Weights of a small image classifier.
Model: 24.7M parameters, arch vit, norm layernorm, activation geglu, moe expert_choice, num experts 8, patch size [8, 8], layers 8, width 384.
Training: muon at rate 0.025, 14700 steps, held-out accuracy 20%.
Data: trained on crops of objects in photos (Visual Genome), 123503 training examples.
Rows from block 5 of a small image classifier, named by matrix and row number. Rows with one number within an expert belong to one neuron, the router's apart. Each number is 128 + 32 x the weight over its row's rms, rounded and kept within 0 to 255. All counts start at 0. Numbers have three digits each.
Before each expert's rows are labels from the 100 images, of 14848, where the router gives the expert most weight on average: "colour at peak" is the nearest of a few named colours to the mean colour under the peak; "peak at" is the part of the image that holds the peak. Only what is clearly more common there than usual is listed. The data: crops of objects in photos (Visual Genome). In brackets: how many of the 100.
# router: router (model.blocks.5.mlp.router.weight, 8x384, trained with AdamW), inputs 320-383
# gate: expert gate (model.blocks.5.mlp.gate, 8x384x384), inputs 320-383
# up: expert up (model.blocks.5.mlp.up, 8x384x384), inputs 320-383
# down: expert down (model.blocks.5.mlp.down, 8x384x384, transposed), outputs 320-383

# expert 5
colour at peak: black (96)
peak at: bottom right (33)
router.5:074159106125125143103088125113084135172085184151104143180133104183093106123183118126142102105111135071141113126182100145151165103162144117144154155128150135117069115096110121143085118151135105
gate.0:137199137104146135150130156129111133163134180172119104178097144164159179138135131086115090132083146108127127169112167107164133095173109156125128111145132143148157151136156199121145149098116121
up.0:106107131108110124077118085150139153140177116127117112081091173040139166158097130088154133116226090129169090110132142144119149180071134091112126168125110110102162090162117091138147145099138137
down.0:085152149121124131133115130152178093146111133122103118117085138184151079118163126152139126132127179115132148093126060176091160151099120103111158135102115099141178084117139114138164238149118044
gate.1:151123102103137100098148165104140079092065179147098176167145086093096130135094115154111110127123126126140150127132163134154146088134127115173188126164167100109153123117089043144119145149175172
up.1:103127125123115079098136129113139064122083133112147188138112152119079143144068087125124182074118099123180128128134139115139140088179118103177186125158172144113171113154116055129103171121118133
down.1:163099105108146077124146118123125116147088149142101088187184124123122162151136172123151143103090107111151147116125121121158132084118092077151124092158123085147085156102114131102177102075140096
gate.2:103105115126149153142088164099199079125140173132054121136159136159101087116135098106143160148135105113177192112120128166115148098131118123118109154140108119102116201140125091090142099119087192
up.2:152187061186101109076140091129180131113151109137118125176152108186173186188148148116186116157100062104185196140112131113126120111129160136125153138097191147142157096116180170122110074100124128
down.2:085162138150216160151114090096055171129122168131107121155133150137118124158150150167165136123101122123133108181132158167107165100105137078123138165105071178077121091122064128074109123128140101
gate.3:101129121131152089103094165102105133146128116090091143118166165117159116147125127089102112112144164086103074089185096110068135067133096074142144140133162122138201128142149103060165096160160113
up.3:103087135109141126103108144112120116091137109063095135136179153155113056105140119080072132106115128116159088115173144132087137083126141107115184173106116103163193135181143125043206105172126094
down.3:129180141130189092171100171160161076110090117147114109091159176061208175153174102171168137134117082138127174169110133129147159142130165157098186086094200137103080139047165070200168190125182133
gate.4:097162103115105162189116162141093180117164156093144134093109127115118111189094142139097096112109106138124159138137088048102164124157111132155087109130085094126109129138126148173128097101154089
up.4:149114055071194117210147128116123200127138107108147141108166114166140128120141125138100096128141132134140142138117099113168114110102117129150112150114124111151076126161169141169096109156112153
down.4:111146149071143143122121190106120149093140095098120140104097131116130131109142135120118131109164072108141138143154150141156103097174106156077159109123159126133133069111094099090133153137130125
gate.5:081141129140087120128140143213142155076070098146196150157153101149120136115125096205121151126112121126133100088218109082126142127170152112112122091135157149121119143126141121117089130112131127
up.5:122147154148137129079133135154151142108100103129184113161203096160128154138141141170183156118093112129120144089174142068124165122196146096109160121131143122135104112125182155108093142099166124
down.5:144151088082175131150141127197101158079142112130121160096110137086176105126085124075134130164153132080099119086115043112151124068118127167102120172116192156173060117215111095205193133169126119
gate.6:115152187145118100125156122133129164115122160136133147108174158129164103071135142109097119154165150149165109119107098121121117134102073109105140114103097137138155138115170146065110179111137135
up.6:115065095073157162117097117122134090107113142139109106130076115109108119184123096133146175137104129138084173140143147166122140143155164105152106113155168164130116124139089072177141103111156105
down.6:166148131106147092121132089049091106126163115133106106077129172132157130143105085140132121132141129174120113117064042137143133088139132174122140110081065163163152081149099174152139138184127136
gate.7:087133106148076116127090100095140161160137176128120161131082163189096125107090129084159092139123112102137187138181127175162126064149104111140097098084131136118108066130109153138142155094128138
up.7:134138154133147151108183158119125103165127124089165124076142116098116142113122104162037150093142159131115114106066167096098145179094099102135178153169104133177115154125132132072094110112169109
down.7:124059196132066171063183092163155124088074099184132067100073117117124165123118120139126137137146084105119174139133167096102164127093135131189120247150091100140106127113128139145117167085142163
gate.8:068140134129181108138119156135143155139068119111117089138143141168130135102164132152168108098161150125115136087117175132085144164103161084055102138124174131145053181141121115147129117117130139
up.8:118133190115149136125172188165151162179159075122143173106169106111123121117067136113093166167154124161157117165130136071080146079110091109199138197120164108137181083098195122142111111158133118
down.8:134116167123119090174149115147098179150059112120122137173044090141158174080141107183126144061164121096176161090180114110110111130143129102074159159171163109134102129131111129168138145130110163
gate.9:144159124130106081081130108151099153161183126156098136118160102042086107105097120162222127174063137079073143099153149108134080133109114161153188213132198137147121103103060134142114132118148158
up.9:078129127196081147183178084139101083111099131117109190055104123149138092131136119053112155146139126150139145079133080159126144130096142119153063160177104120204179168146095113114113174143131152
down.9:121151142124087087128112091080171180155192122089119136160145082142097140156142090105132100174113092158208168145098051151099174119154149191206177131150150133161062078103086155157088139080124141
gate.10:114132150149160127171145121128152125120141110084139163117115151089169152130113136111091110072135178133127152119176115142187127111185151155131140089099124117109130079131106091133102118093120153
up.10:116069131110121140069182121129111154176169092183139092120174094108110113136146129127142164173107084143123048114115175117025159090090127098148117180104173140106164104097067181130140124105175141
down.10:128096095132127106124157144176083126142099129153144189110140145142120101113138126164119163135117135117119137174157127067113121089122147134105089144138128120091187146108144144156168143166115096
gate.11:124009188080099149107142111145168160144138123171122083165186185209139099177129137149169125112137141120128154160131136109102142052141087064144111152081132066151112106165182124175098117104087124
up.11:086181174153188140070082071190116129118150122127152120142124090117171159129090067149128129134166158167134096137153047104165128185105176118100061113209112139135117169174096166161198113137106085
down.11:106144166191093176151111025100141100165128155133108116118118096146120183103098160091119182093157081162091114021111101100171143169159112099174111158122117090118132134138133166134073077182127171
gate.12:068152172074165118123128097152090103070107123133067114131083185116161121136141094113084130093130054149108098114140173124151117081184192151088115144102041159148184115156060172158090075157139133
up.12:170139113179122123133119117094187160185165176115167151147157056167065112099093150146139123132113237131131137117088100123099121149107066076201144098156203144110062152109157092125171165083105118
down.12:166180117134095149097104154117140124137104182162127144150119117141132062114123137138108179086173133127094096048142097146142122130089128123121145136048150174135162106081124152108112163130070133
gate.13:123135081083086137137108071154134081158112159149130118106119129135198129129159110090078140098138123160099141163127131112129119166134065148113207118144108153079134096102210154175130090124101088
up.13:189098098094076141136134071119187073200154136117116141106122118155120141065151098056091106089153105134055138166079148159096121137144099111088169053140148105081148082088181174166140149130149104
down.13:107121117140101125160145134129108167046147114146104143182126104149098140140079111049187103156149062170098165162156071069188143137129089132132104146121149161199170086083114136116126136173134135
gate.14:151160113119105130138133117115119117098150153138164112140090163122104122056195130109104121139100101146153158137139154161149110187111170135093102120072128210085103135119108146114108142126161128
up.14:103064101166132115160134126134152131188120098106101159100167154162124114163133113144133112135130140135098128141131099125111185089155080124122166165134130069119199115125157116093160096141118138
down.14:124107119110115086192132099139149176097135214091152112110106078131104112185171124107070136128164106128136180108102130137084088130117150148156134080164138124217160119090210162083094077181128087
gate.15:128124115105150132163050123123120156140125122085158124133126111147088117164138147150118166174145136073141148110148100145110148111167120163091110153168087131139143155115149149105181149123054092
up.15:110065084119145157137074178151102152112113159066121126121132084131131136121119130133102132143134145099170147120160089165090174120151128167093154168146057145143162169118093150075145131146051124
down.15:127171148102136092105086109084129120105102161155145066115156144239131116089131172114115114086139175069150169096156129092142121138111028113075126141149120172062121093145111172159114134157094107
gate.16:093169094146129166107181097108156089130128098095156110135159112132145155089110143111128110117187142075158060158119146115125091126138099139106093146140146141185119156078141158148165141127136109
up.16:083103118094118092197110088094097131165135145138120114118127172140100103159109165104097144156087110183091145104075070122120144094119120136111168123110148134165144048174091141140106149094138061
down.16:102146113107104172142158041119107101162122095096202142158182079146095105113122114170037114140144160115134123077108144129160130076165179094157072134104129132147188066138128126124139076179125093
gate.17:095103127120134088136094131142150091145098064085108186140090141116204099116102102172119120072108113121092141173179139196161096084137137094206157165123144115144126089115147122093109194134169149
up.17:160127118140083175120127156113076161086195190137130149164169113219092146128094152090132173199156133131150078095071125071091191162140115160102124063130132109130131160095104121140186111101118127
down.17:099090147183153191149115110080156108129162093175114077088120134102105065120079128111158109156146140165111094122077119158101155144082103149109093098137109157143106173130141178178164121134147098
gate.18:164142081108151150114111158161108090101142104085073142112143170120118161158097121097174098064112139140127164110116136144098087102180154138101134079163133102104111137126122206113124085118155100
up.18:124113116116107145118091090092144123064147128095141150155094042086082138102160094109143114136107105143103103104148111088104129144120104164118123145199089108103172155076150190185107069149164112
down.18:154103141157059119148134139150114170134099166129171091128073100198109117156130173128172106146121118128150094114113123143187128074136150156143151090164172158160128147123108147118080106166114182
gate.19:124071129109136146059125137131063174135090141109198153145119129103090118098119168065144088090092126159135140089182076096094105162186098121142128148209148113133181119130068154159054145121141082
up.19:094118157090076161162135118059131116099122086097115137109129123208186119123163127178107140117173113113157149177108144125139144173100207105112103145187059138131106139149189109148120120177183142
down.19:131182146085139126155091183146138126115141104073118118125106136214121135134138101117100087147142166149124131163097154110165121145106215115118124185152110153111094125130093074103148150128095121

# expert 0
colour at peak: grey (64)
peak at: bottom left (36); middle left (25)
router.0:152104154144119096152105098070104141157169091123157094105138217157182115131157181158104062146117142134170098189109152084112072094119131107131134094113144115122161084083137146123161143091088099
gate.0:122161115132133140178126103126119123124128128094172160178110169080118125196182107146130084127106082129127197167115139102103110149146115119089139196136103145117172133163111100148151087135100082
up.0:155146148164116145057139115084173158134106156124143152085180086137141168132066105087115172170160132143136079092157113155191157125121136142109177090106138138106116132118136129125160113145150148
down.0:088107191176109096114140096132102125147155099152112127187117130140105149080103106148113073131094156128093137131111126164158077143112129142119117141086073158147125024202090176067110137164138090
gate.1:166197126098120149175116115122161141166081119095171123060116098118087147098129178167097072095204163094106122137116101112102187126157098128099066095101140150149133082128136119116141099081137113
up.1:109057105112092104079163144170115167073153150146140142173181078176145109110113088135097159187113100159143150105129109165148073144098121155132179144164167086107109168156071135122143152209114142
down.1:093158155132096126127149107149112152148138163124149138128107171180081123137172129103130135064174137151171092140142130024113118082145213144154139143112137177128140137168139096142109100091127135
gate.2:158108153125160079100071112128131130127119152069134098128134141204126150153220120101171153109123142104138123149098168105181129125111153168155163132122167080171152104097058131122098140097161135
up.2:109147079140110176126123102128116170151126121166109176149163131054183122105069118168071065114137079120135146096183114148099110166117082093135097126158146159093111084135200126137114167171081185
down.2:086105192161192147112118090103090106105193154112132169169097098145131134150185144155063126213158183088074168141101111107063178199117133140142065131101121105089145053125103155107110109101085172
gate.3:181154139083102122087125156105134124092143149165112134152097102138098134119109169151117139181145113191075127168188171111127117124143078096084102102155149116149139083139106163096174161126106184
up.3:158102146124096124171073164139141184162184155150140159179076140127105118103089091125124116140101125125107163125157148156145085101112111086196157190125049134107156089132090145102140110118123124
down.3:133124124091170087195229110174140130111062172174074127165052112078128100182115076147118137092175193098139124134130128151165123109132094098092065145137104133151129072129151122147158162132130145
gate.4:164110114086100111131087144113093077183073133167188150132096134105119136102174150129144091142129143186178138154119102192164081184082112158184080119069129092180152138108173204169084165113147144
up.4:163117105095098124112124170112050075134098151157177173111105145085117152121169137108166096114077136132169145122143060202178066171094107143155042129059102093201135175111143180162070183107170133
down.4:151163166106174169097077118135188088112070127117155127105086140123177168102120138141194123158096091103157169097095104151131136129152167129159101160138104188121122133149155143200203173051171158
gate.5:174156105115146120097162161076055119089143129105150152090167153082110129166170056143154080201155078103108144130156132127124067097088090129123120172113086039102154115129180121145151120167122100
up.5:121120141109074096196147113207133189129132066176132120133173153126084165103124137141114152134106129117108108153119131128172079133151116151125133084123145140111071115100174117077166125105124174
down.5:108143074151136103121123115175151137134143098144115167157159142085098148131152097118174137074156038155148134131150132154143151165097122107101140121181160115171109113162124088143093166126146125
gate.6:082171136134167106091131128103102130111147103104086182073152179111141077144151156077109154130139087151117169119107132128154059168121110143107158078118147132102143097090162122173131164132117037
up.6:086193124106156090076147144134106114084133113098157195098129172093139103126105146097102122118134133154156155119098095126204057129161077144059149070151144154130141108108173101141126152138101102
down.6:081116101173112080093162096098148166144104071111179121192108104100143132138135145133135096110117101122126061108113097121100115160095134092171106147147151096146139114125132159095090117158142102
gate.7:152130170139167072127048110144125092114093153131134128122164120072086158102134150158159106119050099113180068165134134139105109187131124057160061103148137130109132079052086095048140124165145148
up.7:115143105158172112064132117170182097128090069119107129104092112173119105133149103146138108163123113149121123110118092109104118105142131111094147149151116131098170164148153148066185090142100071
down.7:193177112097099150106098122135114150078115102099078103117081146191166098142109120110108195178070088143116152124148067141180053127109173190131179198148071160124132139153109147159097111085169170
gate.8:085152128149131145109114068170167126154081108112106107133098163117121153183112158198110103063144123137177142075108150134160099118120182118162131142118128172083106121041108084087092099158138108
up.8:118093150030145151130181105081138148101169081144112094145126160131126107147039115142179151112145141163160137161153097147157150093130153141153159062117182096186095135152090141112071134106117141
down.8:143132112189124084152185107111144203131127130145108142172126092073099123115117118142168140126097150073102124132094104139086157081075084152152167117158107138131123151123112137083149165139164121
gate.9:085077090113107177105127174191114095170102119098124113091131138082114117115122128102140178085163191173093120125111135147117159107122102137157162126113114176138161117105151180106128156121110103
up.9:158138168068155130092113157074104109129093066175135129105124145128121165111184092139168178159090168107075102118079105119169181119149121088124160115105106133129160118099165139170060111189152179
down.9:142146149088098133119100135116103106103142121093150116127173146105145095194104137195132172170108116145084136128132139164144110111108119115212172142098040153107108118179119129101102126107133181
gate.10:093071166197138147161098129055183096104080098112121102148123126108101191133161144094179107144135098132097157136098098089082128128093135140106192092184147149114123152093105107130156160046088124
up.10:106110146190130141178136103148112125099184069109120175116141100111100168164147170114158098097126078143097160150143109148142109137160132104096088211143128160022090120138127122095155182055112127
down.10:050155151145100120117130163070153143120126136135128099096170123139103166095169169105079093136151171123091067111139158194103197065099168113139131079128113150123131080090087109187124097102151185
gate.11:143106115157156188086137148119117196170153130059109127101145156080110118189074110156111129084126117087139107148122115119121138114110091110063140132091068110130134123168126101150107115138112095
up.11:145102093101138204107115189110138149139117099088151150109149124099167099159131118112166068086156115131119133119124107063176148088077109100074119126074115135112091137137107096106147132151122124
down.11:135141122161107146113133130149133205171124122136107124167129065100104147092136134108139135124075129125117134138151182122096122107121137141143076164054129127148086144155111108085117172128163154
gate.12:156077140055120132102131169146151151120108172114113142148151125142153112090133155058114187132156153142161069179109164063142165103132079165139111169095118144147195121110169129123093132160161126
up.12:145092116160102093126111084115146079122113085117125146108055144118131157137125086178150093141133175126141184075139108181112087153155133155139118095137131116088073109100136103162105140083158183
down.12:144138102122142117105162126111198129127163141098129170135086115151152134149127084138108202093158089118085130116094099122173098127230161186073168065160076118107118144080170093104117135159134159
gate.13:132158098107105080095057139152091101125163093094145144112142166129168135142159193090155188101092160130125121165066120110192230128093065155130167121078176127122156114112125143123195106095114176
up.13:132154124172118151152115139132107152166092121111146128106157101121129148137093081175097086134135100116104154188144060159153095165098148103200147119123078138146185141157155081122159176154152055
down.13:114138130136117099167122167113128098129090117131176139098096101150137074146141114119102119179120161147154124132157119086110168120108162194187098112160115178081165154069201193074151128121119138
gate.14:170110090113162130094181103221148109140137096141114146107075138132101088083139164130099129114166126139149144118096131119095146189138182133149096068153135099135170165108123130096085198177135096
up.14:181095101134133131138151137118100149168122164198178099067176124142113156133121093115113125134109099180128127113134127092148183172039116122086114121123139128090121109099091085180105135090107110
down.14:156150124144139090103171107144141160152144113115092123191136087088121066123170139142101112150149137078146112148134076137118108155142133147156133087088111148108161170168122047070166097124096205
gate.15:098069147111182186108179135141171126089108083132110112127116172078118171172112093113094136176139116155084048133160146086149152124132112141170125075122099155126122108170129161103130145131153123
up.15:149151120144135148124129140083012110158089137096099118122145141149077065161124097113166099108136151124084224142058109137151142148103122178066121087147175112091108152075131094153097146161095182
down.15:154143166108155084085168092128146139113127136114149076116128101123150137094086129155089115135113086157151115173159117188169128166109115121166117107147091139148120088171146121076106088078100051
gate.16:093150109122103186077123151128171188132127145165152126116098140154150076163128078117116142148119125134188094186097134125128114102121087094069122127199139091090215135112135090114102118134115086
up.16:100142089115099162070084126162123174109103170093090152161156147181130126167123081128058159190170141121154070175144117144127149095115113084042139166123099093125209137117124088193122114133138077
down.16:114111132141159176102117171166171153174128148089138081156132177146199142136190115107101097115091132134080075114104114187102156154103178161092123084125079198156105125110154127120160125126067125
gate.17:110171137145050116195138126099134121190126057096087169102053064155094174123124160063108075187110142168123119175194128121085120120159140116064158145108141116114119157175108204117153103180085103
up.17:157066125077179179094121115124079149074152166133163127139115174180152063126089154138146151101178151157128125097096130133152162109098117147175127110157112170106077087123163063113140108079106176
down.17:068164141106107127066095120089118125195071109197185132080040113144149139065167127161093092063149135117127134173063146115097136167128113122101205159158150138157099120071090153135116166108148112
gate.18:075130127165130076096121115080194086095107093195109177121128135121114126161093151109190142123112099128139122151116136100121116161153138132114135152085115137106116166116076162066128107128160154
up.18:120148168107119110102081121094107096143077150136118132108090091078118136081102137130114109193137137108177172182099155153105145136120098114141162047145234106143123107091137089085102119096098120
down.18:135192142145139180100078084106108150056108124058140181191166168115115101118127112128150174054096158136146113200169167156165158079153127080137081135148080152167048111178109132128118107159110158
gate.19:166142083117129162105144125146106081157083123105105121158138087154186138119118159112061138100105196113065175135117182137174159105105138103177110090122081094116134096087124155111135140132123072
up.19:173116108117118146098128126164139091139083107087094119128132119110134165149135172110066080056135175136122172169168141104120212154156129128138119161120090153103169117098159127170107120159131057
down.19:128249128120109145186160122080066098081083093119105176138052195131152169113169144109100134145104070212101122133114097182100163114094083092098155110168129099064177159104130126073151092131134209

# expert 4
colour at peak: grey (70)
peak at: centre (26)
router.4:149107125127160148120139108106165120099111153123122060097072191113079098151130156120094124116124076178078116107139118143184148129107086162138148145161118130130109096149153089108136153116138143
gate.0:121142155130118192169121154131127114181192076163166103128098123113074174111145114119114160143127136162158098129129132149130130130152128064103132167127131165080151161160112126088130137094117098
up.0:142096085145097081063123039172099122090077167073091166140111132170193112171087161115162101150120094093115140120134142149109148101161134171167135073135133073172121105088126155196132125204159166
down.0:131092106081084152117175137115146073109116118182130063154088168123064080094139136049138105124113057141154097141148134165165100129176175121197136147133102115119076075127155102113158180091087140
gate.1:151114098125119113122146153123182084120150118078113138139133133158105140125074161124180123168121130114102066150136107085153147115110064133138189179083116131181169157154142136101094139119141135
up.1:120126143107069107155120138124112150167123145156164154171162138082159084165171133095090143116119144127143193150165181144159075133182132120139114105147147179089105121114111152164149114136143122
down.1:105118153097174131156088140146136133132133139212135186110126125153109140142098119151155113092152186110106074122139120153155128107098122122092180072159151124095134134184094064152082117105135186
gate.2:114089095177105095075095080085127147096149115174177121131060093162112132122129119105126145167139113120129083144088143121078067094112077149082126089046140106119136142094127158105090120143075129
up.2:088140150189118182149184135093150156129179131140140139086104094145048135183152090125152118172092144152124093111104167104094104053167109107124060130137153120103163208023124167089105117157129127
down.2:144119209103135139153172161078055101132150170114106117138164133157129176069164119121127077113117138115109133117151117156104113136062114153182139134122103094111128158175103095137013110062113127
gate.3:196122166104124093091121124126143112191116159107148153177102123138131130137075110137122148096131114143141094050100132139204090133130105113171141086107145096144065113164140107145159110103100089
up.3:135147121104072179063095113109139083183127147126166119140094105136094109150074118100098134141139122157113180087125150149129190149138122112160131133143110158099099152139169151114163080132088166
down.3:150081125148137133226071108101082079091131128095126155089183148122093179166161069150160141118163102156088152136155152185100093081097124136111138116117117194101132144171124106062188116154134162
gate.4:093114081072102152161076121135115133222088170131120139149155103138086122127146105129108079130121124088167112124122102156131114126096151157108088123148096065128154138085110109108127142173145097
up.4:090099106082100145170108116129129082169075159122114117103134099100107132143118116099118079161107124124120138148084135163135094084103071192111098156128099107127123154098132100138157152113155059
down.4:112133116128115149143113146125182159138116164142168170130115109110098126143114139109049106112131187113131127169110138156096147178127101114163109096144122170209114198075180074157115215105142127
gate.5:107124121072126079122091123148151118114121169122093193132077136054149162139122118102114159116148107139067206091101158112134133139167108205104115132149197080152142143179132153167108102110093112
up.5:113102073118139113088097142125120160092120165144096160088038140132138090127176101122118180095161161156126127066158127098175141163144140110115069108156132133121104147144123120112080118170121188
down.5:183145120160155089174103162130124116143151138153146072147115078098162206119076139126084113092148117140086151161156125127171080166077140119099148162113133148157160202147117093162155094062063115
gate.6:125108103131120070114149126131111080111123068120119120128154157055121185102124180116139165142130085114125130170156118132097116124169153173090056120122093163087130181071150137118148161116125122
up.6:107133123143100110085127118140135081126149077118151101118172137045119181109112164098114204150127106126124146166124103131106116132160119147125099119126122163099143167067150125131159162108141113
down.6:114144098174131132116081160131113096120109144188207152175146124068133111116154098198167134127111091098151117134120123083104111117109109039122092161098119177126173190124157154148082038199148115
gate.7:147140122154117066104110126090160120117198166133169095099101118100073147123085162122136153120132085183214144123106167156153104181111131134145136119116148151122183107164132084096161126115091146
up.7:123158149151090070126125109119172143127121176142164168123097175115163121131092119138149132110174111133124145105144096150120132131135153108116123130184116161119165112100118096118136064124109161
down.7:098115124083163071092133148118097141065137110158149119130171120107198107140163059148116165083136088099110109117151081114188122135150105076113100128178153132174130139200093123135106149083063114
gate.8:191108169150068114124093131111175097066176158170115136198058133056062119152145124118134093068136157114114111163101112126092139091174097129118156102146185123194128110141130159215111134148116114
up.8:106128097155214130167183182190138149105114080122154104054097107168185099149145076128145126123151127100171197123125137149153128124098129121144161123120057153082134157143097057115089108109105161
down.8:157139122196152101105187081086109100085177110149114137110126086142123126098114083017160132183143157148107122200171100148067155154051128140172147115174089070071111139120128160106170136137220135
gate.9:142183110096069174106135141167095096067183159140108129159146135116108160058177101120137104153124093179116205133156157142084157100184117146150089164107163111157128091111088165104177095117156098
up.9:138173125027138155143130118255141149138105148163091168134073148101153135099112045130139134146166148142121168131116159089105157091158158134112131122053154116158067145123106110139166110194177095
down.9:069173143143158152100086166132170146147143143206126182123133148155144161144147112118102088180112120138149148143070091095140156154154063073155092154157076115134090100154175095075105150138140127
gate.10:122105210097108179118161125050106114109144139115105143217099104146192124191096128187150133217177120121117096125131161126120115109124140095134180149130105162187143139180083171171166143090066214
up.10:117103178081106178128121174070095128154104143121096123209112071150180112215069150157116116222148077167125134102118137144136134110104136122157178150158100193171137143168101167163168159120077177
down.10:148185159130135151057153132101061123121149140098110131188167146157121097123203130137110168139111125138104125089085181166085095169112096119156139150102156107184106113082077102102142093130164159
gate.11:147157117155091127107107145162139146176177149141131042125118146155104175094156094129095167153168132164101171157170143152141088116145159128091154107054181194117138142145169161170092100113121146
up.11:035131140113140091116167111092128101121113092185110166106158182142097175122111140097117101171115137137151117091124139148139140095058115144126140145157111083118146105144114097119109114137158136
down.11:146156133148137113186115096179123179083176149106096114131080096111121093121092086135152115136133096109083152075122125091120122105106110126137113133139149137136124155073112069150178123107109150
gate.12:117089121106135148164168137148165180134083127167143166117093089106083097124086136132163115090115126120102123176139120144151148122113147071141140095139131145200108128153162164136151170109088087
up.12:080089094128116145141105104089079123134149122061128147120115146143138135211180133154132142135122115133129160130118126117119114193154160146077151157112117110119164113144097098155126063110101150
down.12:166100183101126138108058164196166044153120104178163094149111088125107103141139132080091094130142142131114162107092121141139112085179143085103104157189141114128148149119091039112134192062115094
gate.13:112107031151137171118130117113136119118147194170172102110110120131157124141109146160114094157115075078139155072172133155132153082129079174142100139125209131093152040132149108145084120211127157
up.13:138141104109106159114115127149095142133181139162156111135125104079162147119136133141107106137127076034142046065170102192145169127074110130116129121130143078114168110114103131179085136237114142
down.13:085078157082122155129123163092098113142148104193149087099134101128123120151136125179132226127114137085094177167182135130134149094097067155163125122062086120175105134114154170108106129086122182
gate.14:141090090101130129187122126071076169102144126138144120132117128138149135122104140120149161188127199070090144174133154131104095153131189093128121104166113113138068112165080137177101102071182068
up.14:140147108114126126167189179149160109106154093160109165142124140150127098164070156111113137066127200114121113126193106136053098118126132151121115110182105134111171142127162100069187095136117125
down.14:057123104157121147117152057082201154123042150149149134116134132105106147103137127192151133141145113130147122136111177139103119113119195155131136178143099082133191123100135079056021158093118107
gate.15:118136118166115137135113128136134118080164105113117110138096152134165098118108047143079130100113149132110128131105159139142138187129172087116163093111124118068125109134103049097123174169136142
up.15:129092113115141119125087161106111158090133143109132081151060061136157130160147075147105154112109147110164094130103159113122194178138138097084133114103129136052113102078127093111103161165138151
down.15:123110038117121115109129098038183149171146148034114132185161127115151098175111111157133119097128186154120169189119081105096108164122074140068081099133118102144108140094162160123137116150158187
gate.16:178110163132185115119126175126171127167124134154177131118151119162100155089101141165106105179099147106088121098114093131147168092076097088078107118090146131121066133053128093153049163085138130
up.16:182133081172157122094136146144173182068157144160172083089149192152123137054122176201100098142117158168127082121131100133160147021136106018092088163111164104153113106086092159141060114113145110
down.16:113226103101125125108122150084049132079104196143060151087097088142036092113117186127125146089146108109139152139115137129142123111109129122140125145181125105162123147113088159160118152103154054
gate.17:149101058148158151103061157142141197133047151155154134101156121083176115105170123131126140132142141127175148110124126131148119129127181189189197110132085130137128129090196104161113122163135155
up.17:167099008142135092090033135128113178134053185120129088135159130099133137132126117149138105127140140142120110104090127114152139111102189166156153111118092130159111159128197133155143092159156136
down.17:120108148123082103176099137142170082130095098113175153124100115093120067117130106203180094135147048075155122108172127148118132159100103072174135120086098189122176111102053102148085138099068106
gate.18:202047053139158098127164123128137129188110070115107169081122094095126146133107148079126156106130135176143145100192106119082134095120097108150093147190165066139097146108144163136130104097109141
up.18:139122123086195166165136068105127147134116077101144177060075126123118120194202136113148103121129166161143063103192130166089128087122099140162101132177088103129106126101134169117167113120112074
down.18:132154128153117186159122152182144126130146109106124165214183151087151071089132064133137119118109143113139172085173143151147097138116138115137137093109104091144164156102111147071158093091057127
gate.19:171154100143107141089122137112072131122151117218089126082127154136092163132073090108135094184162168079142184116141201124164108070110096183156155147098130093110152147071167118124206127108092107
up.19:146132105146077118054069113105073141129171105152096103126136126166070130144115116135092118186143145089089182059172214090177089081089107187142140157147155064125174113081165155100183101120138091
down.19:099144103121090133161105194139141146120169104129160078142108116169085119110117146145134087128116108081108181139123151089113137112186055143089125134178089074128089126097133133084119097115085110